config.yaml
tokenizer: "word"
encoder_fused_qkv: true
encoder_moe: "expert_choice"
encoder_shared_expert: false
encoder_patch_size: [4, 4]
encoder_width: 192
encoder_positions: "rope"
decoder_norm: "rmsnorm"
decoder_mlp_ratio: 2
decoder_positions: "learned"
decoder_tie_embeddings: false
lr: 0.0034
adamw_lr_other_params: 0.00073
Rows from block 8 of the image encoder, named by matrix and row number. Rows with one number belong to one attention dimension. Each number is 200 + 30 x the weight over the matrix's rms, rounded and kept within 0 to 999. All counts start at 0.
# q: attention query, key and value (stacked) (encoder.blocks.8.attn.qkv.weight, 576x192, the q third), inputs 96-191
# k: attention query, key and value (stacked) (encoder.blocks.8.attn.qkv.weight, 576x192, the k third), inputs 96-191
q.34,198,196,192,233,253,121,210,193,172,237,185,247,162,253,260,135,211,174,229,202,194,157,183,178,196,205,162,160,189,229,196,197,200,140,206,185,229,193,200,183,237,238,189,178,231,219,198,189,196,168,187,215,268,191,182,253,219,217,200,198,204,261,167,211,176,204,159,179,248,292,136,200,154,254,239,231,146,194,218,169,164,235,176,184,182,194,257,173,170,233,126,223,182,224,227,206
k.34,213,207,214,235,176,211,230,191,167,142,173,182,182,191,197,215,195,149,206,230,228,255,206,184,173,178,238,169,228,219,254,185,215,157,194,205,179,202,182,214,211,206,179,222,203,165,236,204,211,218,223,217,143,181,212,222,251,187,198,185,192,154,215,167,216,199,151,248,197,216,232,210,205,252,207,231,222,178,219,220,162,199,195,221,171,198,224,228,181,215,131,125,224,212,204,167
q.35,136,193,222,261,226,210,160,183,193,196,237,211,187,189,186,213,217,172,212,193,247,208,182,206,192,185,188,226,227,228,246,267,226,195,141,193,203,171,223,211,171,200,189,162,185,184,119,195,185,143,208,186,213,192,207,184,249,184,126,180,142,210,212,218,227,231,256,161,132,180,181,192,155,224,209,230,227,271,170,186,141,202,101,240,270,206,189,218,225,176,157,201,174,192,224,167
k.35,195,186,201,177,219,236,202,221,211,140,222,173,215,240,194,195,233,217,198,206,197,190,223,254,225,220,155,158,146,172,226,195,133,166,202,200,242,162,241,166,231,185,182,189,173,181,211,252,186,208,168,217,261,205,197,196,256,203,198,202,227,198,183,162,219,207,216,171,151,207,168,180,173,182,233,167,215,188,194,162,221,186,218,194,247,216,147,210,176,200,175,236,184,234,211,176
q.36,200,190,182,167,189,199,226,210,147,217,208,179,176,245,221,226,155,237,183,208,187,182,225,189,239,210,170,179,247,135,221,201,219,187,169,151,172,161,157,231,201,222,213,201,189,227,194,185,158,212,183,146,187,192,240,201,195,213,187,281,175,159,202,226,202,258,218,172,195,209,233,202,246,235,197,178,181,148,222,187,222,158,259,246,168,220,163,183,144,147,156,205,204,208,194,177
k.36,215,201,181,251,162,223,213,174,222,192,167,158,175,208,179,192,217,243,207,197,196,213,165,198,218,216,188,255,208,203,177,209,199,215,217,181,179,265,163,212,177,221,194,155,209,260,193,205,165,128,194,220,185,175,224,243,185,221,213,211,237,183,217,190,195,216,223,186,176,199,142,248,171,208,216,146,187,183,258,172,190,224,191,191,252,183,202,226,213,204,157,218,193,229,185,220
q.37,220,151,194,228,201,126,259,213,212,168,247,179,231,247,218,195,199,189,172,195,156,204,172,186,251,196,211,219,184,200,212,212,179,235,180,165,97,185,218,177,158,224,203,207,181,195,217,222,200,209,205,181,185,193,206,174,148,236,192,169,223,209,160,238,234,167,183,223,179,221,214,197,227,164,142,165,173,185,172,204,220,211,176,151,220,134,209,199,194,162,186,192,176,164,213,208
k.37,187,193,182,192,250,188,177,183,247,216,232,267,191,192,197,246,170,206,180,207,229,174,165,141,222,189,201,197,219,184,178,192,216,166,158,179,214,262,218,234,153,168,197,212,195,250,251,201,200,154,161,219,223,251,200,208,196,220,205,168,234,217,210,189,221,151,245,236,164,174,202,213,216,250,174,207,153,165,209,206,234,266,198,236,207,207,228,236,154,212,230,151,188,164,195,189
q.38,179,243,225,218,244,154,216,140,186,161,164,226,207,192,231,188,191,173,169,192,153,196,213,255,182,222,168,214,217,177,143,150,190,176,230,157,211,195,191,239,231,211,235,231,199,212,163,173,221,158,217,185,168,213,237,201,197,166,154,308,176,235,237,163,216,145,120,189,239,196,229,214,170,235,194,256,215,181,209,217,186,216,168,189,198,229,201,230,183,185,248,224,221,237,230,257
k.38,202,199,183,176,240,226,262,147,167,194,231,187,217,194,206,216,266,131,182,231,160,225,198,212,222,158,211,194,193,190,192,209,206,209,209,233,193,174,202,194,240,220,175,165,194,164,199,192,181,229,179,208,197,163,232,258,184,177,153,198,190,160,233,157,180,217,180,222,176,178,168,211,238,195,190,177,207,175,206,154,201,172,207,216,162,199,206,158,155,190,238,216,199,200,194,199
q.39,146,211,232,169,177,228,191,221,221,177,231,200,202,166,222,182,196,201,185,176,185,139,202,234,144,184,208,217,197,247,170,218,237,212,208,237,202,194,208,184,174,228,224,211,228,228,221,246,226,163,167,207,226,220,149,196,158,237,238,194,157,164,190,186,207,187,221,212,216,216,208,227,178,205,197,207,109,239,175,221,232,168,195,183,185,214,200,174,174,229,155,211,158,220,175,227
k.39,130,232,155,166,180,192,191,205,254,157,244,208,227,188,230,204,214,166,194,184,254,232,215,158,194,192,153,215,187,184,196,206,225,197,214,209,233,211,191,197,223,122,231,190,223,154,168,164,215,171,206,161,197,157,171,215,197,182,138,239,214,203,182,180,209,231,237,209,191,210,233,202,213,202,193,204,159,195,267,208,159,191,225,225,228,207,181,250,253,127,180,224,200,241,152,182
q.40,206,149,156,217,194,246,130,251,204,225,220,206,217,218,274,136,220,190,264,167,203,230,188,232,236,168,146,189,221,215,194,166,188,240,199,122,143,205,159,170,161,151,211,210,220,151,224,187,218,223,197,195,221,203,256,198,158,254,190,206,217,228,191,255,188,239,187,222,186,223,179,164,154,153,199,129,218,195,227,221,182,179,201,258,216,206,188,224,247,200,205,198,250,231,168,197
k.40,214,229,203,192,171,184,185,235,197,244,234,212,191,215,216,150,232,204,189,237,295,127,218,189,223,190,193,175,211,138,219,242,192,128,176,140,193,202,133,204,195,182,196,151,178,150,230,200,211,217,158,222,163,240,200,193,234,181,222,189,143,237,232,200,236,207,145,152,222,182,174,181,226,220,249,203,143,197,236,173,211,184,187,183,210,205,244,197,192,197,165,203,227,161,226,166
q.41,190,174,249,234,206,159,187,165,237,182,185,151,179,171,191,207,203,207,201,193,202,227,156,201,164,220,203,187,160,244,146,228,201,234,200,184,186,204,236,184,225,188,198,188,207,183,185,199,202,185,157,222,238,176,207,173,251,201,207,186,204,195,224,191,182,198,194,169,266,183,191,194,170,241,138,194,194,272,209,241,209,210,178,189,220,239,165,187,233,217,193,200,158,211,175,142
k.41,283,161,142,230,185,192,194,180,208,172,248,221,184,181,182,194,212,250,162,194,189,128,243,224,229,190,189,192,208,267,251,210,178,141,179,178,186,152,181,205,170,214,243,188,214,194,204,237,172,199,234,201,249,181,174,155,168,230,195,199,159,204,220,224,214,227,213,170,221,184,195,180,171,149,171,212,180,219,243,176,237,166,216,220,155,209,175,205,186,257,261,159,220,121,200,211
q.42,136,228,213,241,207,263,198,173,223,153,168,173,177,194,185,201,250,204,221,186,224,164,199,193,132,196,192,205,188,204,161,233,144,192,242,259,182,224,189,241,223,213,212,175,226,183,182,175,188,187,189,264,162,184,174,245,271,213,211,151,171,180,191,261,198,251,165,183,161,181,186,172,240,186,203,184,144,249,189,167,181,187,253,273,194,145,211,200,212,182,230,211,187,206,205,217
k.42,225,210,154,192,130,215,156,187,192,196,200,189,163,253,215,155,190,209,189,172,154,231,222,200,245,198,172,206,192,191,252,183,204,194,155,183,190,209,191,201,209,185,202,253,182,156,175,213,195,246,237,161,172,227,201,182,208,224,135,251,209,180,220,216,199,254,213,222,171,224,221,186,120,143,150,231,215,172,198,178,241,163,200,178,187,212,185,173,209,222,219,259,197,193,185,180
q.43,164,185,188,210,220,227,191,223,253,228,224,213,241,176,210,218,174,158,185,264,196,208,162,151,167,230,206,176,232,168,221,187,187,204,170,240,168,161,241,192,246,191,218,209,196,242,166,201,187,235,204,212,175,199,193,218,192,206,225,211,208,190,158,216,221,210,187,216,169,195,207,214,191,188,197,224,234,225,194,202,215,206,189,221,216,183,207,197,195,181,193,215,223,228,197,181
k.43,149,209,269,189,180,206,198,217,166,200,192,198,184,215,239,198,137,213,167,203,166,223,254,194,165,218,213,184,172,246,123,190,180,186,215,235,232,202,208,230,224,185,214,189,186,165,189,227,215,201,171,182,249,175,243,196,231,233,200,234,171,195,212,159,158,218,225,185,293,195,257,256,216,228,206,201,218,226,182,224,150,231,181,218,208,183,196,244,220,279,200,195,162,228,196,183
q.44,158,103,213,190,206,186,142,207,198,232,227,194,172,205,163,255,212,207,227,185,196,250,171,228,179,162,169,206,195,175,191,182,148,248,177,209,200,215,206,244,275,208,270,226,179,205,164,209,203,239,239,203,255,194,169,218,190,204,123,226,190,189,214,199,233,192,169,192,233,194,165,209,137,190,210,248,197,223,185,227,226,177,194,189,213,230,235,208,185,135,259,172,214,227,241,159
k.44,180,210,127,219,214,217,193,161,214,160,172,227,171,157,175,203,227,192,228,198,194,179,212,172,206,197,164,230,173,232,251,202,200,202,237,201,202,221,178,237,204,92,196,186,196,189,147,186,261,178,213,210,204,161,263,203,278,162,197,163,170,227,196,189,231,156,182,204,156,218,185,264,197,210,211,140,225,184,210,148,143,200,187,164,209,201,262,236,196,202,220,188,181,200,175,229
q.45,234,182,217,242,233,211,219,256,165,184,224,198,175,228,167,220,203,167,186,205,150,208,183,211,179,169,207,225,249,172,158,261,194,221,237,213,154,183,211,233,237,208,200,255,235,219,202,214,131,194,157,170,199,222,230,168,206,206,246,185,154,235,194,268,176,208,216,200,179,213,208,193,222,223,181,207,219,163,237,198,172,183,267,201,214,199,223,161,255,157,189,184,210,193,228,176
k.45,221,199,218,227,196,259,178,219,244,130,122,249,238,241,158,202,219,222,218,235,214,243,193,231,203,206,252,196,246,238,231,178,194,225,178,161,205,200,220,225,195,217,218,238,191,167,195,211,194,137,236,155,238,185,212,144,244,241,183,226,173,193,186,165,224,222,188,254,185,189,191,234,184,227,184,175,238,222,178,235,223,237,217,205,150,222,204,200,198,221,205,188,202,233,174,196
q.46,168,181,183,142,200,246,153,217,107,154,194,256,242,206,178,191,198,209,173,204,155,269,201,209,219,218,169,179,187,182,200,220,185,195,187,209,184,195,231,179,217,196,233,203,217,210,238,212,162,144,232,185,149,193,187,228,202,213,172,188,246,194,207,222,212,258,211,209,225,221,186,147,178,177,240,151,200,194,193,190,254,201,186,177,185,226,234,162,120,180,216,202,202,166,176,239
k.46,193,149,172,238,221,193,186,203,284,206,209,203,223,245,214,153,200,228,203,233,202,176,167,202,208,249,149,251,214,221,218,223,210,189,239,175,173,185,195,175,180,222,284,142,194,218,193,168,217,208,199,213,182,193,185,266,235,142,167,202,211,167,188,185,261,265,235,183,235,245,251,181,196,224,238,252,198,211,178,268,221,241,184,148,180,143,230,241,269,157,199,211,217,220,184,210
q.47,206,231,197,241,215,244,178,240,240,216,195,218,173,218,244,179,228,172,227,227,214,215,211,227,145,188,210,149,175,210,197,240,192,124,193,208,242,208,255,176,189,206,167,186,223,227,246,214,221,196,205,197,195,232,206,220,221,234,221,240,162,197,204,173,163,160,237,176,198,173,212,187,270,174,200,165,218,203,230,172,224,177,178,162,198,212,226,174,247,224,165,227,196,156,207,226
k.47,177,170,238,190,170,172,163,177,162,186,158,160,203,212,221,249,141,226,213,206,242,256,242,183,201,206,229,223,195,217,237,212,206,201,189,209,280,176,208,175,190,180,171,217,252,151,213,208,176,180,215,196,183,173,139,242,128,182,200,255,217,181,181,173,158,123,159,179,165,178,186,138,182,186,218,218,83,191,117,203,141,245,227,249,216,159,197,189,198,204,234,185,179,222,226,201
q.48,232,207,189,144,174,212,212,219,223,294,153,189,262,208,206,177,222,194,142,166,159,148,233,148,199,224,214,223,142,225,219,211,124,225,188,220,149,113,139,167,159,284,238,210,220,210,213,233,245,200,195,249,184,242,206,179,242,224,180,207,208,185,174,204,221,238,198,192,237,217,251,197,160,129,190,220,190,217,209,119,182,194,188,230,198,209,246,151,207,193,166,157,246,155,193,195
k.48,228,189,240,179,197,164,197,223,189,192,202,150,212,244,185,156,235,202,215,230,228,193,195,205,247,188,271,247,202,203,174,184,205,185,193,244,190,245,216,163,151,160,221,211,213,239,244,169,185,220,184,152,235,168,198,218,211,111,178,192,234,241,197,216,190,192,171,170,224,220,242,206,222,193,239,177,207,240,209,236,155,186,177,128,131,177,239,218,217,161,250,207,155,195,215,266
q.49,187,221,240,136,155,147,142,207,132,157,211,222,191,306,134,199,186,203,209,216,190,205,275,191,102,154,206,168,238,168,229,151,227,196,230,152,231,215,169,166,248,167,183,194,224,225,239,167,196,155,183,202,176,184,279,163,212,255,209,155,219,162,243,235,199,168,209,231,196,245,236,165,239,138,184,188,194,165,210,202,198,164,216,199,219,130,158,222,187,203,189,188,182,219,158,207
k.49,143,211,205,248,172,201,189,189,238,162,177,201,214,177,193,212,117,224,138,216,153,213,169,187,191,180,167,198,155,141,157,217,179,183,184,242,229,252,213,229,226,234,289,176,212,240,183,170,208,190,228,190,265,225,213,179,214,252,236,179,243,141,210,192,261,215,215,247,256,179,227,221,200,192,185,234,206,123,196,151,266,209,215,177,213,211,174,244,192,140,264,180,244,224,170,169
q.50,247,238,229,252,207,192,176,258,220,213,187,248,186,227,249,157,207,158,224,192,240,188,222,191,210,117,173,197,186,235,260,174,244,199,161,192,194,194,139,143,134,157,185,233,168,231,232,165,192,227,199,194,162,177,250,247,247,253,219,175,112,218,136,222,229,246,202,123,243,200,194,158,207,189,148,261,203,208,228,253,195,216,187,211,187,142,181,167,270,182,203,193,213,172,199,166
k.50,227,224,179,139,214,194,162,203,253,177,85,99,188,172,199,231,196,232,193,178,223,182,228,232,181,157,168,222,201,168,152,185,190,138,126,165,205,211,181,131,174,147,208,219,219,215,198,251,239,162,205,233,158,220,199,216,165,251,175,192,219,167,194,173,219,225,274,152,233,191,237,225,214,195,223,196,154,215,270,180,181,242,163,211,199,170,182,192,185,202,213,238,182,152,170,208
q.51,223,212,226,135,214,256,215,192,233,227,224,201,239,182,198,234,168,195,212,183,161,219,209,225,245,142,233,179,203,197,247,154,219,184,205,202,135,134,224,155,154,238,226,216,204,240,183,226,165,209,160,198,172,196,231,187,156,188,173,179,232,182,218,188,141,223,250,225,151,202,197,254,196,165,136,193,166,144,231,244,198,114,195,138,225,165,211,196,154,241,213,174,266,227,260,172
k.51,195,131,193,186,160,163,182,220,215,220,145,167,132,224,184,195,150,171,229,147,167,238,196,251,185,244,206,190,202,217,239,202,158,202,193,216,198,243,181,222,214,225,190,210,192,217,201,205,217,224,192,165,208,206,205,157,172,202,196,218,182,171,187,239,194,287,197,178,277,230,206,117,226,257,197,241,195,160,167,209,214,122,168,222,148,254,216,188,172,142,141,291,172,247,222,195
q.52,145,264,213,241,230,178,176,199,187,194,201,152,227,189,213,176,190,181,207,191,185,181,231,200,224,275,172,148,159,140,194,164,236,205,198,185,180,247,184,109,163,214,174,204,167,212,227,219,180,187,188,196,179,173,170,230,193,208,159,226,204,172,181,186,185,230,175,228,174,262,242,204,227,246,196,206,189,206,191,203,208,253,223,172,236,184,213,204,197,185,225,219,181,181,183,196
k.52,190,242,182,220,207,219,249,175,223,199,225,169,195,190,204,209,186,141,197,170,211,199,183,154,205,187,178,226,213,182,217,245,250,150,201,196,227,214,175,249,184,245,181,166,209,161,263,214,164,144,221,192,197,157,247,202,147,263,186,238,256,237,213,198,210,215,195,227,231,225,197,209,208,203,197,199,173,226,266,162,210,215,166,230,229,196,256,196,218,198,153,227,215,205,197,199
q.53,186,149,219,248,200,204,178,162,175,245,237,217,208,170,221,162,207,198,177,227,213,178,209,220,234,183,192,175,221,217,186,195,203,213,239,194,227,218,267,198,248,245,148,205,197,187,217,170,230,122,136,182,209,237,194,184,262,229,227,219,207,208,201,148,238,234,198,214,220,245,163,209,222,132,177,155,169,175,236,223,179,255,242,192,195,239,197,177,190,183,239,200,232,160,212,187
k.53,224,246,210,225,176,182,214,204,153,199,225,188,231,210,207,200,179,242,217,208,195,191,184,122,234,220,262,166,204,162,175,174,200,196,171,199,236,175,267,187,236,221,163,177,204,182,176,177,207,127,200,212,241,193,189,209,199,166,240,216,192,262,217,241,224,281,165,143,170,226,228,218,155,191,219,208,182,240,137,161,204,197,264,174,169,229,296,165,185,186,213,196,190,176,205,191
q.54,172,202,198,153,207,232,194,186,191,215,189,175,234,179,172,196,217,229,185,177,226,217,192,215,192,190,248,259,171,206,140,238,223,268,149,261,239,190,256,163,236,187,139,195,230,207,162,184,207,206,178,200,179,219,280,178,236,207,240,167,250,155,171,238,222,189,148,153,174,210,180,184,107,234,235,233,209,209,224,162,215,215,146,189,204,195,189,181,207,194,83,206,221,240,132,185
k.54,201,225,190,205,137,151,215,174,156,155,193,251,172,218,258,196,222,192,190,264,208,272,219,244,205,189,212,220,157,256,165,167,186,226,191,178,180,182,153,203,200,182,191,180,201,216,185,233,176,219,209,150,213,248,185,175,198,133,139,251,124,142,207,203,207,211,215,191,274,196,195,144,211,181,203,269,129,201,168,252,229,171,221,199,189,366,194,228,215,208,220,208,199,204,182,190
q.55,224,213,223,247,225,162,181,208,152,203,256,191,170,180,226,210,195,235,208,205,210,248,210,222,187,244,188,208,279,216,214,204,197,212,201,158,219,187,172,235,242,226,203,188,176,186,203,217,225,247,182,227,205,143,159,246,254,200,226,186,151,205,206,212,195,173,203,222,173,231,164,165,231,165,202,225,206,186,191,214,196,230,198,166,207,180,227,197,238,197,191,228,202,207,134,213
k.55,240,199,160,238,193,216,230,200,209,215,176,223,159,249,186,211,155,186,159,202,258,194,191,188,229,213,201,214,229,217,168,211,181,209,215,200,223,192,249,179,216,256,215,204,225,183,198,195,146,153,210,196,173,241,208,152,157,214,256,223,233,207,211,168,182,208,205,209,257,188,196,229,188,210,209,184,222,227,195,228,235,175,193,212,216,201,173,210,196,200,177,231,235,233,233,204
q.56,259,193,231,197,213,194,220,235,144,222,215,168,219,168,236,215,190,162,170,214,218,183,232,195,242,182,204,215,174,207,211,195,199,178,212,174,127,216,174,168,178,177,186,185,219,167,175,215,171,237,166,173,230,209,163,199,169,236,180,157,182,222,179,229,205,234,195,107,158,203,146,168,233,224,241,161,232,220,196,211,190,192,165,164,225,201,142,243,157,223,178,236,220,191,202,174
k.56,207,151,218,234,218,173,163,176,187,258,229,203,189,224,172,246,249,174,193,217,265,190,169,195,246,245,241,274,153,202,235,133,183,211,209,216,212,173,160,203,213,211,194,202,203,210,192,193,212,193,202,235,204,213,147,210,255,226,246,182,160,222,206,201,210,193,169,229,188,175,196,223,126,181,181,212,189,260,203,172,188,246,191,194,212,206,246,154,178,125,177,197,174,219,149,189
q.57,152,190,223,206,187,167,212,159,189,163,194,188,209,204,211,162,142,237,210,206,237,170,223,216,206,248,243,195,166,179,194,200,180,203,197,196,205,183,187,217,185,219,196,183,178,273,201,208,210,186,182,152,236,200,202,181,225,229,162,207,196,190,274,161,207,238,192,165,201,170,165,190,228,230,254,145,200,237,194,231,162,201,218,232,152,259,204,207,179,214,197,207,225,200,198,225
k.57,198,97,198,213,210,192,178,146,217,234,270,188,171,169,167,194,258,170,282,216,192,225,243,239,278,174,223,175,156,168,192,211,256,192,199,190,219,205,156,243,210,268,190,150,201,202,207,162,237,250,157,238,194,151,216,247,158,161,175,168,231,188,220,177,237,196,151,184,210,190,248,175,136,176,206,167,191,201,198,196,204,179,221,187,188,148,236,202,180,168,203,160,212,240,133,217
q.58,195,165,182,192,199,205,177,221,207,216,201,208,161,189,195,221,169,228,197,183,200,218,219,176,235,214,151,226,210,188,202,202,175,186,246,206,199,197,155,184,217,233,248,163,174,197,187,162,210,195,189,251,200,197,185,226,216,210,213,165,167,194,165,226,166,247,206,203,207,178,247,195,196,176,239,190,173,154,235,176,224,210,213,162,229,234,195,218,178,121,226,179,212,225,179,180
k.58,203,186,230,234,200,264,200,187,216,196,205,175,203,192,175,177,119,189,171,176,199,183,224,224,185,238,197,225,212,164,200,201,208,256,144,192,139,228,256,248,227,177,166,189,194,225,206,211,181,215,220,159,158,184,172,227,214,213,224,232,160,227,154,202,183,203,202,242,183,227,175,195,179,179,197,159,239,144,202,173,196,188,213,141,175,168,209,217,240,205,208,237,200,213,196,188
q.59,167,176,221,197,179,163,221,184,216,216,128,193,166,165,195,210,189,183,210,197,184,184,161,229,234,204,235,252,194,233,206,220,198,222,232,203,257,165,217,158,186,170,206,198,258,126,186,240,196,216,169,267,190,180,175,207,164,195,224,164,248,226,206,186,178,215,258,179,177,169,287,177,188,174,184,226,171,174,144,214,196,172,194,172,202,230,172,196,180,190,165,218,210,208,213,189
k.59,174,211,209,231,184,182,287,226,175,196,232,218,203,214,174,153,176,190,227,170,270,133,185,147,161,196,171,189,219,238,170,117,175,199,179,214,226,172,186,204,190,185,118,237,206,190,250,190,204,274,244,227,201,170,208,210,231,232,216,212,226,222,192,190,200,187,176,200,229,216,195,171,269,203,205,192,255,185,197,186,203,201,183,210,116,173,215,186,244,222,212,231,190,152,177,188
q.60,228,198,229,159,245,149,169,183,223,237,171,179,165,161,220,165,203,223,191,242,157,177,263,132,228,173,241,204,232,246,199,195,175,182,203,199,217,195,196,185,209,139,216,178,205,239,200,153,240,178,151,182,196,233,236,191,180,201,195,228,164,218,198,194,273,227,183,180,251,245,167,232,194,215,191,196,257,195,239,181,203,232,184,184,189,210,194,221,222,209,188,212,214,169,202,165
k.60,239,167,221,219,205,173,188,197,233,168,194,184,158,219,199,220,192,166,198,220,248,248,201,262,245,253,163,223,107,167,127,189,220,201,184,219,157,221,205,248,242,221,211,210,217,198,196,216,204,186,161,219,228,210,192,224,201,154,248,193,191,217,186,254,231,217,162,161,214,139,146,239,197,213,197,205,195,207,171,162,178,177,237,219,161,203,166,209,153,158,193,200,190,253,180,187
q.61,219,172,222,249,222,230,221,240,210,245,241,164,165,216,181,246,226,189,218,143,185,174,206,220,210,216,145,224,214,258,219,215,192,202,194,204,159,177,182,147,218,179,212,190,198,195,224,226,213,244,178,182,214,205,255,154,163,192,236,269,198,244,217,207,218,236,196,237,175,143,190,190,164,171,226,230,199,179,178,229,212,181,210,176,210,185,182,220,208,156,199,171,248,210,208,199
k.61,232,228,194,185,232,238,162,239,209,236,169,215,254,191,176,209,268,180,137,242,230,158,134,190,191,173,200,220,217,232,194,173,242,242,162,201,223,173,200,242,189,177,211,234,217,173,220,170,167,192,189,202,180,232,218,133,208,194,146,199,213,234,182,156,204,198,244,156,209,220,215,176,220,253,226,229,213,256,175,207,152,220,178,176,172,221,205,252,170,245,197,232,151,205,190,232
q.62,189,201,160,234,188,181,161,189,209,189,210,239,170,194,179,217,211,211,211,210,164,207,221,214,192,144,145,217,212,183,183,242,236,221,205,175,210,234,243,168,152,259,198,192,201,168,202,187,227,184,180,194,172,178,171,238,232,177,180,243,208,192,124,199,131,209,201,161,187,201,211,221,219,232,190,144,232,246,234,160,202,158,148,165,238,247,221,236,235,205,236,260,227,240,194,144
k.62,203,218,148,149,173,198,170,159,212,192,216,174,214,223,190,212,212,205,119,216,207,246,210,173,173,215,231,200,271,175,249,186,152,239,230,125,154,205,130,184,248,204,197,203,244,187,215,220,204,213,214,220,210,214,245,218,208,219,216,160,185,236,176,171,195,200,216,186,189,166,253,205,225,207,191,171,211,212,280,183,169,160,230,216,168,195,258,215,259,188,239,199,172,263,202,213
q.63,179,243,232,201,230,182,234,167,193,154,224,205,175,229,153,224,193,192,167,190,169,212,133,224,194,203,197,156,215,138,200,238,187,189,207,226,198,271,194,208,206,225,132,167,197,186,206,213,178,214,174,231,219,228,194,202,198,217,185,185,215,216,164,263,165,193,207,209,248,195,193,156,185,252,179,182,194,209,197,201,216,193,261,218,192,169,237,177,213,178,202,176,211,185,130,214
k.63,234,210,168,174,198,199,229,203,202,222,161,200,140,200,136,261,160,166,206,218,184,193,205,182,194,140,215,127,262,220,213,162,223,198,213,196,297,184,172,208,203,216,164,187,193,190,242,144,206,150,172,207,188,186,220,200,190,220,199,171,220,202,203,250,181,271,237,178,199,190,207,212,188,154,141,211,185,194,215,210,208,251,125,212,217,206,257,211,248,226,155,160,178,228,262,219
q.64,179,181,174,245,206,215,218,235,91,218,162,208,152,173,156,187,215,209,193,227,174,223,149,200,190,270,239,205,223,223,208,213,160,229,187,248,144,231,167,199,189,170,234,217,167,155,225,217,216,238,207,248,200,210,125,166,197,238,225,259,207,188,209,240,186,187,225,173,236,221,213,159,173,240,189,226,183,222,205,154,266,195,209,197,192,226,217,234,157,152,215,205,223,215,162,188
k.64,243,239,200,198,189,120,210,159,252,222,186,193,145,258,174,228,190,189,147,226,203,238,157,177,232,219,174,184,220,183,270,234,252,185,188,211,271,227,214,194,221,206,235,210,168,209,198,267,181,192,197,206,162,213,180,190,175,188,175,188,167,188,201,225,212,193,191,201,186,235,164,229,219,248,225,141,183,173,220,193,245,192,181,182,216,162,177,205,220,219,199,165,161,211,182,260
q.65,193,255,166,182,203,217,206,190,199,178,212,187,103,175,274,238,200,192,156,180,194,241,203,212,199,199,193,186,192,152,190,239,210,200,192,164,183,260,187,178,112,214,131,207,229,183,206,191,185,199,173,156,259,190,187,156,228,138,179,244,213,185,172,249,144,293,205,254,203,196,226,197,195,164,189,239,237,146,219,183,207,190,233,276,203,228,234,208,175,226,228,204,230,262,232,123
k.65,175,181,152,209,185,137,184,223,199,149,236,259,212,157,194,194,195,183,202,209,254,218,235,235,195,171,266,143,153,230,200,174,156,238,158,217,247,135,200,137,231,179,175,250,173,198,158,248,209,175,174,209,170,174,143,237,202,175,153,191,162,159,185,133,196,225,206,203,230,175,209,237,179,215,171,170,260,214,199,216,182,178,251,205,205,214,164,214,200,252,225,240,222,204,156,207
q.66,213,221,187,243,249,162,158,269,213,252,229,162,227,255,184,157,180,212,188,173,252,170,193,203,200,196,118,206,166,231,197,193,134,212,196,138,228,227,183,219,230,206,238,238,227,237,166,169,180,290,185,214,122,169,258,221,199,217,242,176,182,169,141,235,220,217,230,204,155,205,170,187,199,193,178,200,129,187,210,213,220,212,210,185,174,226,256,181,235,229,242,211,242,266,176,168
k.66,186,177,215,189,240,233,172,199,205,211,243,169,228,151,224,253,192,163,238,213,181,225,192,235,228,140,180,198,230,238,201,180,150,194,185,255,202,120,213,161,189,177,160,166,190,174,173,223,192,213,167,218,208,238,229,209,201,195,216,190,189,240,158,205,239,214,186,209,204,273,183,260,229,171,208,272,240,180,153,187,156,146,231,209,169,214,219,183,183,209,142,170,243,147,222,214
q.67,189,154,188,207,162,140,252,195,220,207,215,222,201,176,186,233,189,258,182,224,231,176,247,223,185,184,203,185,245,161,196,175,200,192,260,199,256,137,203,170,147,198,234,234,200,215,267,180,259,210,229,207,201,185,181,256,218,204,156,198,194,203,160,220,186,215,209,197,201,189,281,231,181,189,221,210,212,200,180,184,200,173,186,260,202,262,208,146,180,214,166,157,241,187,254,149
k.67,206,191,197,182,212,160,211,231,165,229,215,227,183,200,167,180,213,182,268,194,205,204,260,255,232,198,177,250,177,160,219,193,203,257,193,217,227,216,233,213,203,256,210,184,212,175,153,198,181,163,213,180,199,197,153,166,213,158,153,199,192,223,212,189,184,190,185,211,242,258,230,180,192,228,233,216,214,205,216,169,179,195,251,176,194,201,243,149,207,169,221,214,189,205,266,173
q.68,180,221,180,194,164,193,230,204,185,171,179,229,179,221,190,233,209,222,186,205,231,139,246,189,186,141,207,213,237,190,201,260,168,232,159,178,156,174,226,234,197,229,176,221,230,261,197,159,172,182,184,251,183,175,216,307,195,215,240,202,194,176,206,232,178,149,267,247,219,219,260,217,162,123,171,202,203,170,196,229,199,173,217,217,189,178,200,235,161,223,176,160,245,229,202,200
k.68,180,162,261,168,224,174,214,170,134,162,183,253,195,212,192,125,165,215,205,220,218,211,186,199,196,242,223,188,226,204,220,159,188,187,172,212,162,215,172,182,222,221,189,197,210,199,222,182,139,168,182,149,263,195,199,186,246,187,186,245,235,205,186,213,156,216,231,191,159,222,164,176,205,227,206,193,201,253,270,204,223,172,167,193,198,207,175,165,101,181,222,182,203,158,223,252
q.69,204,179,189,176,246,178,144,175,181,214,194,187,201,212,178,199,203,212,157,160,208,198,210,154,181,142,199,208,232,201,212,269,195,208,217,177,198,166,260,210,204,153,194,194,210,193,202,145,242,238,177,228,225,174,214,214,169,221,223,149,189,223,239,216,146,134,235,187,176,184,200,186,202,227,132,198,235,209,195,188,225,139,184,138,239,189,229,169,236,167,157,215,185,205,217,153
k.69,243,175,231,144,138,269,227,180,183,170,214,215,207,216,327,252,208,186,197,163,197,176,211,218,237,259,226,189,223,218,235,208,228,214,153,225,185,241,159,213,230,165,226,203,144,204,192,233,173,156,215,205,204,213,219,247,217,221,240,204,224,179,175,206,202,217,207,202,176,213,251,228,198,227,258,260,216,255,202,233,228,222,222,223,174,190,121,202,219,247,208,241,197,227,182,230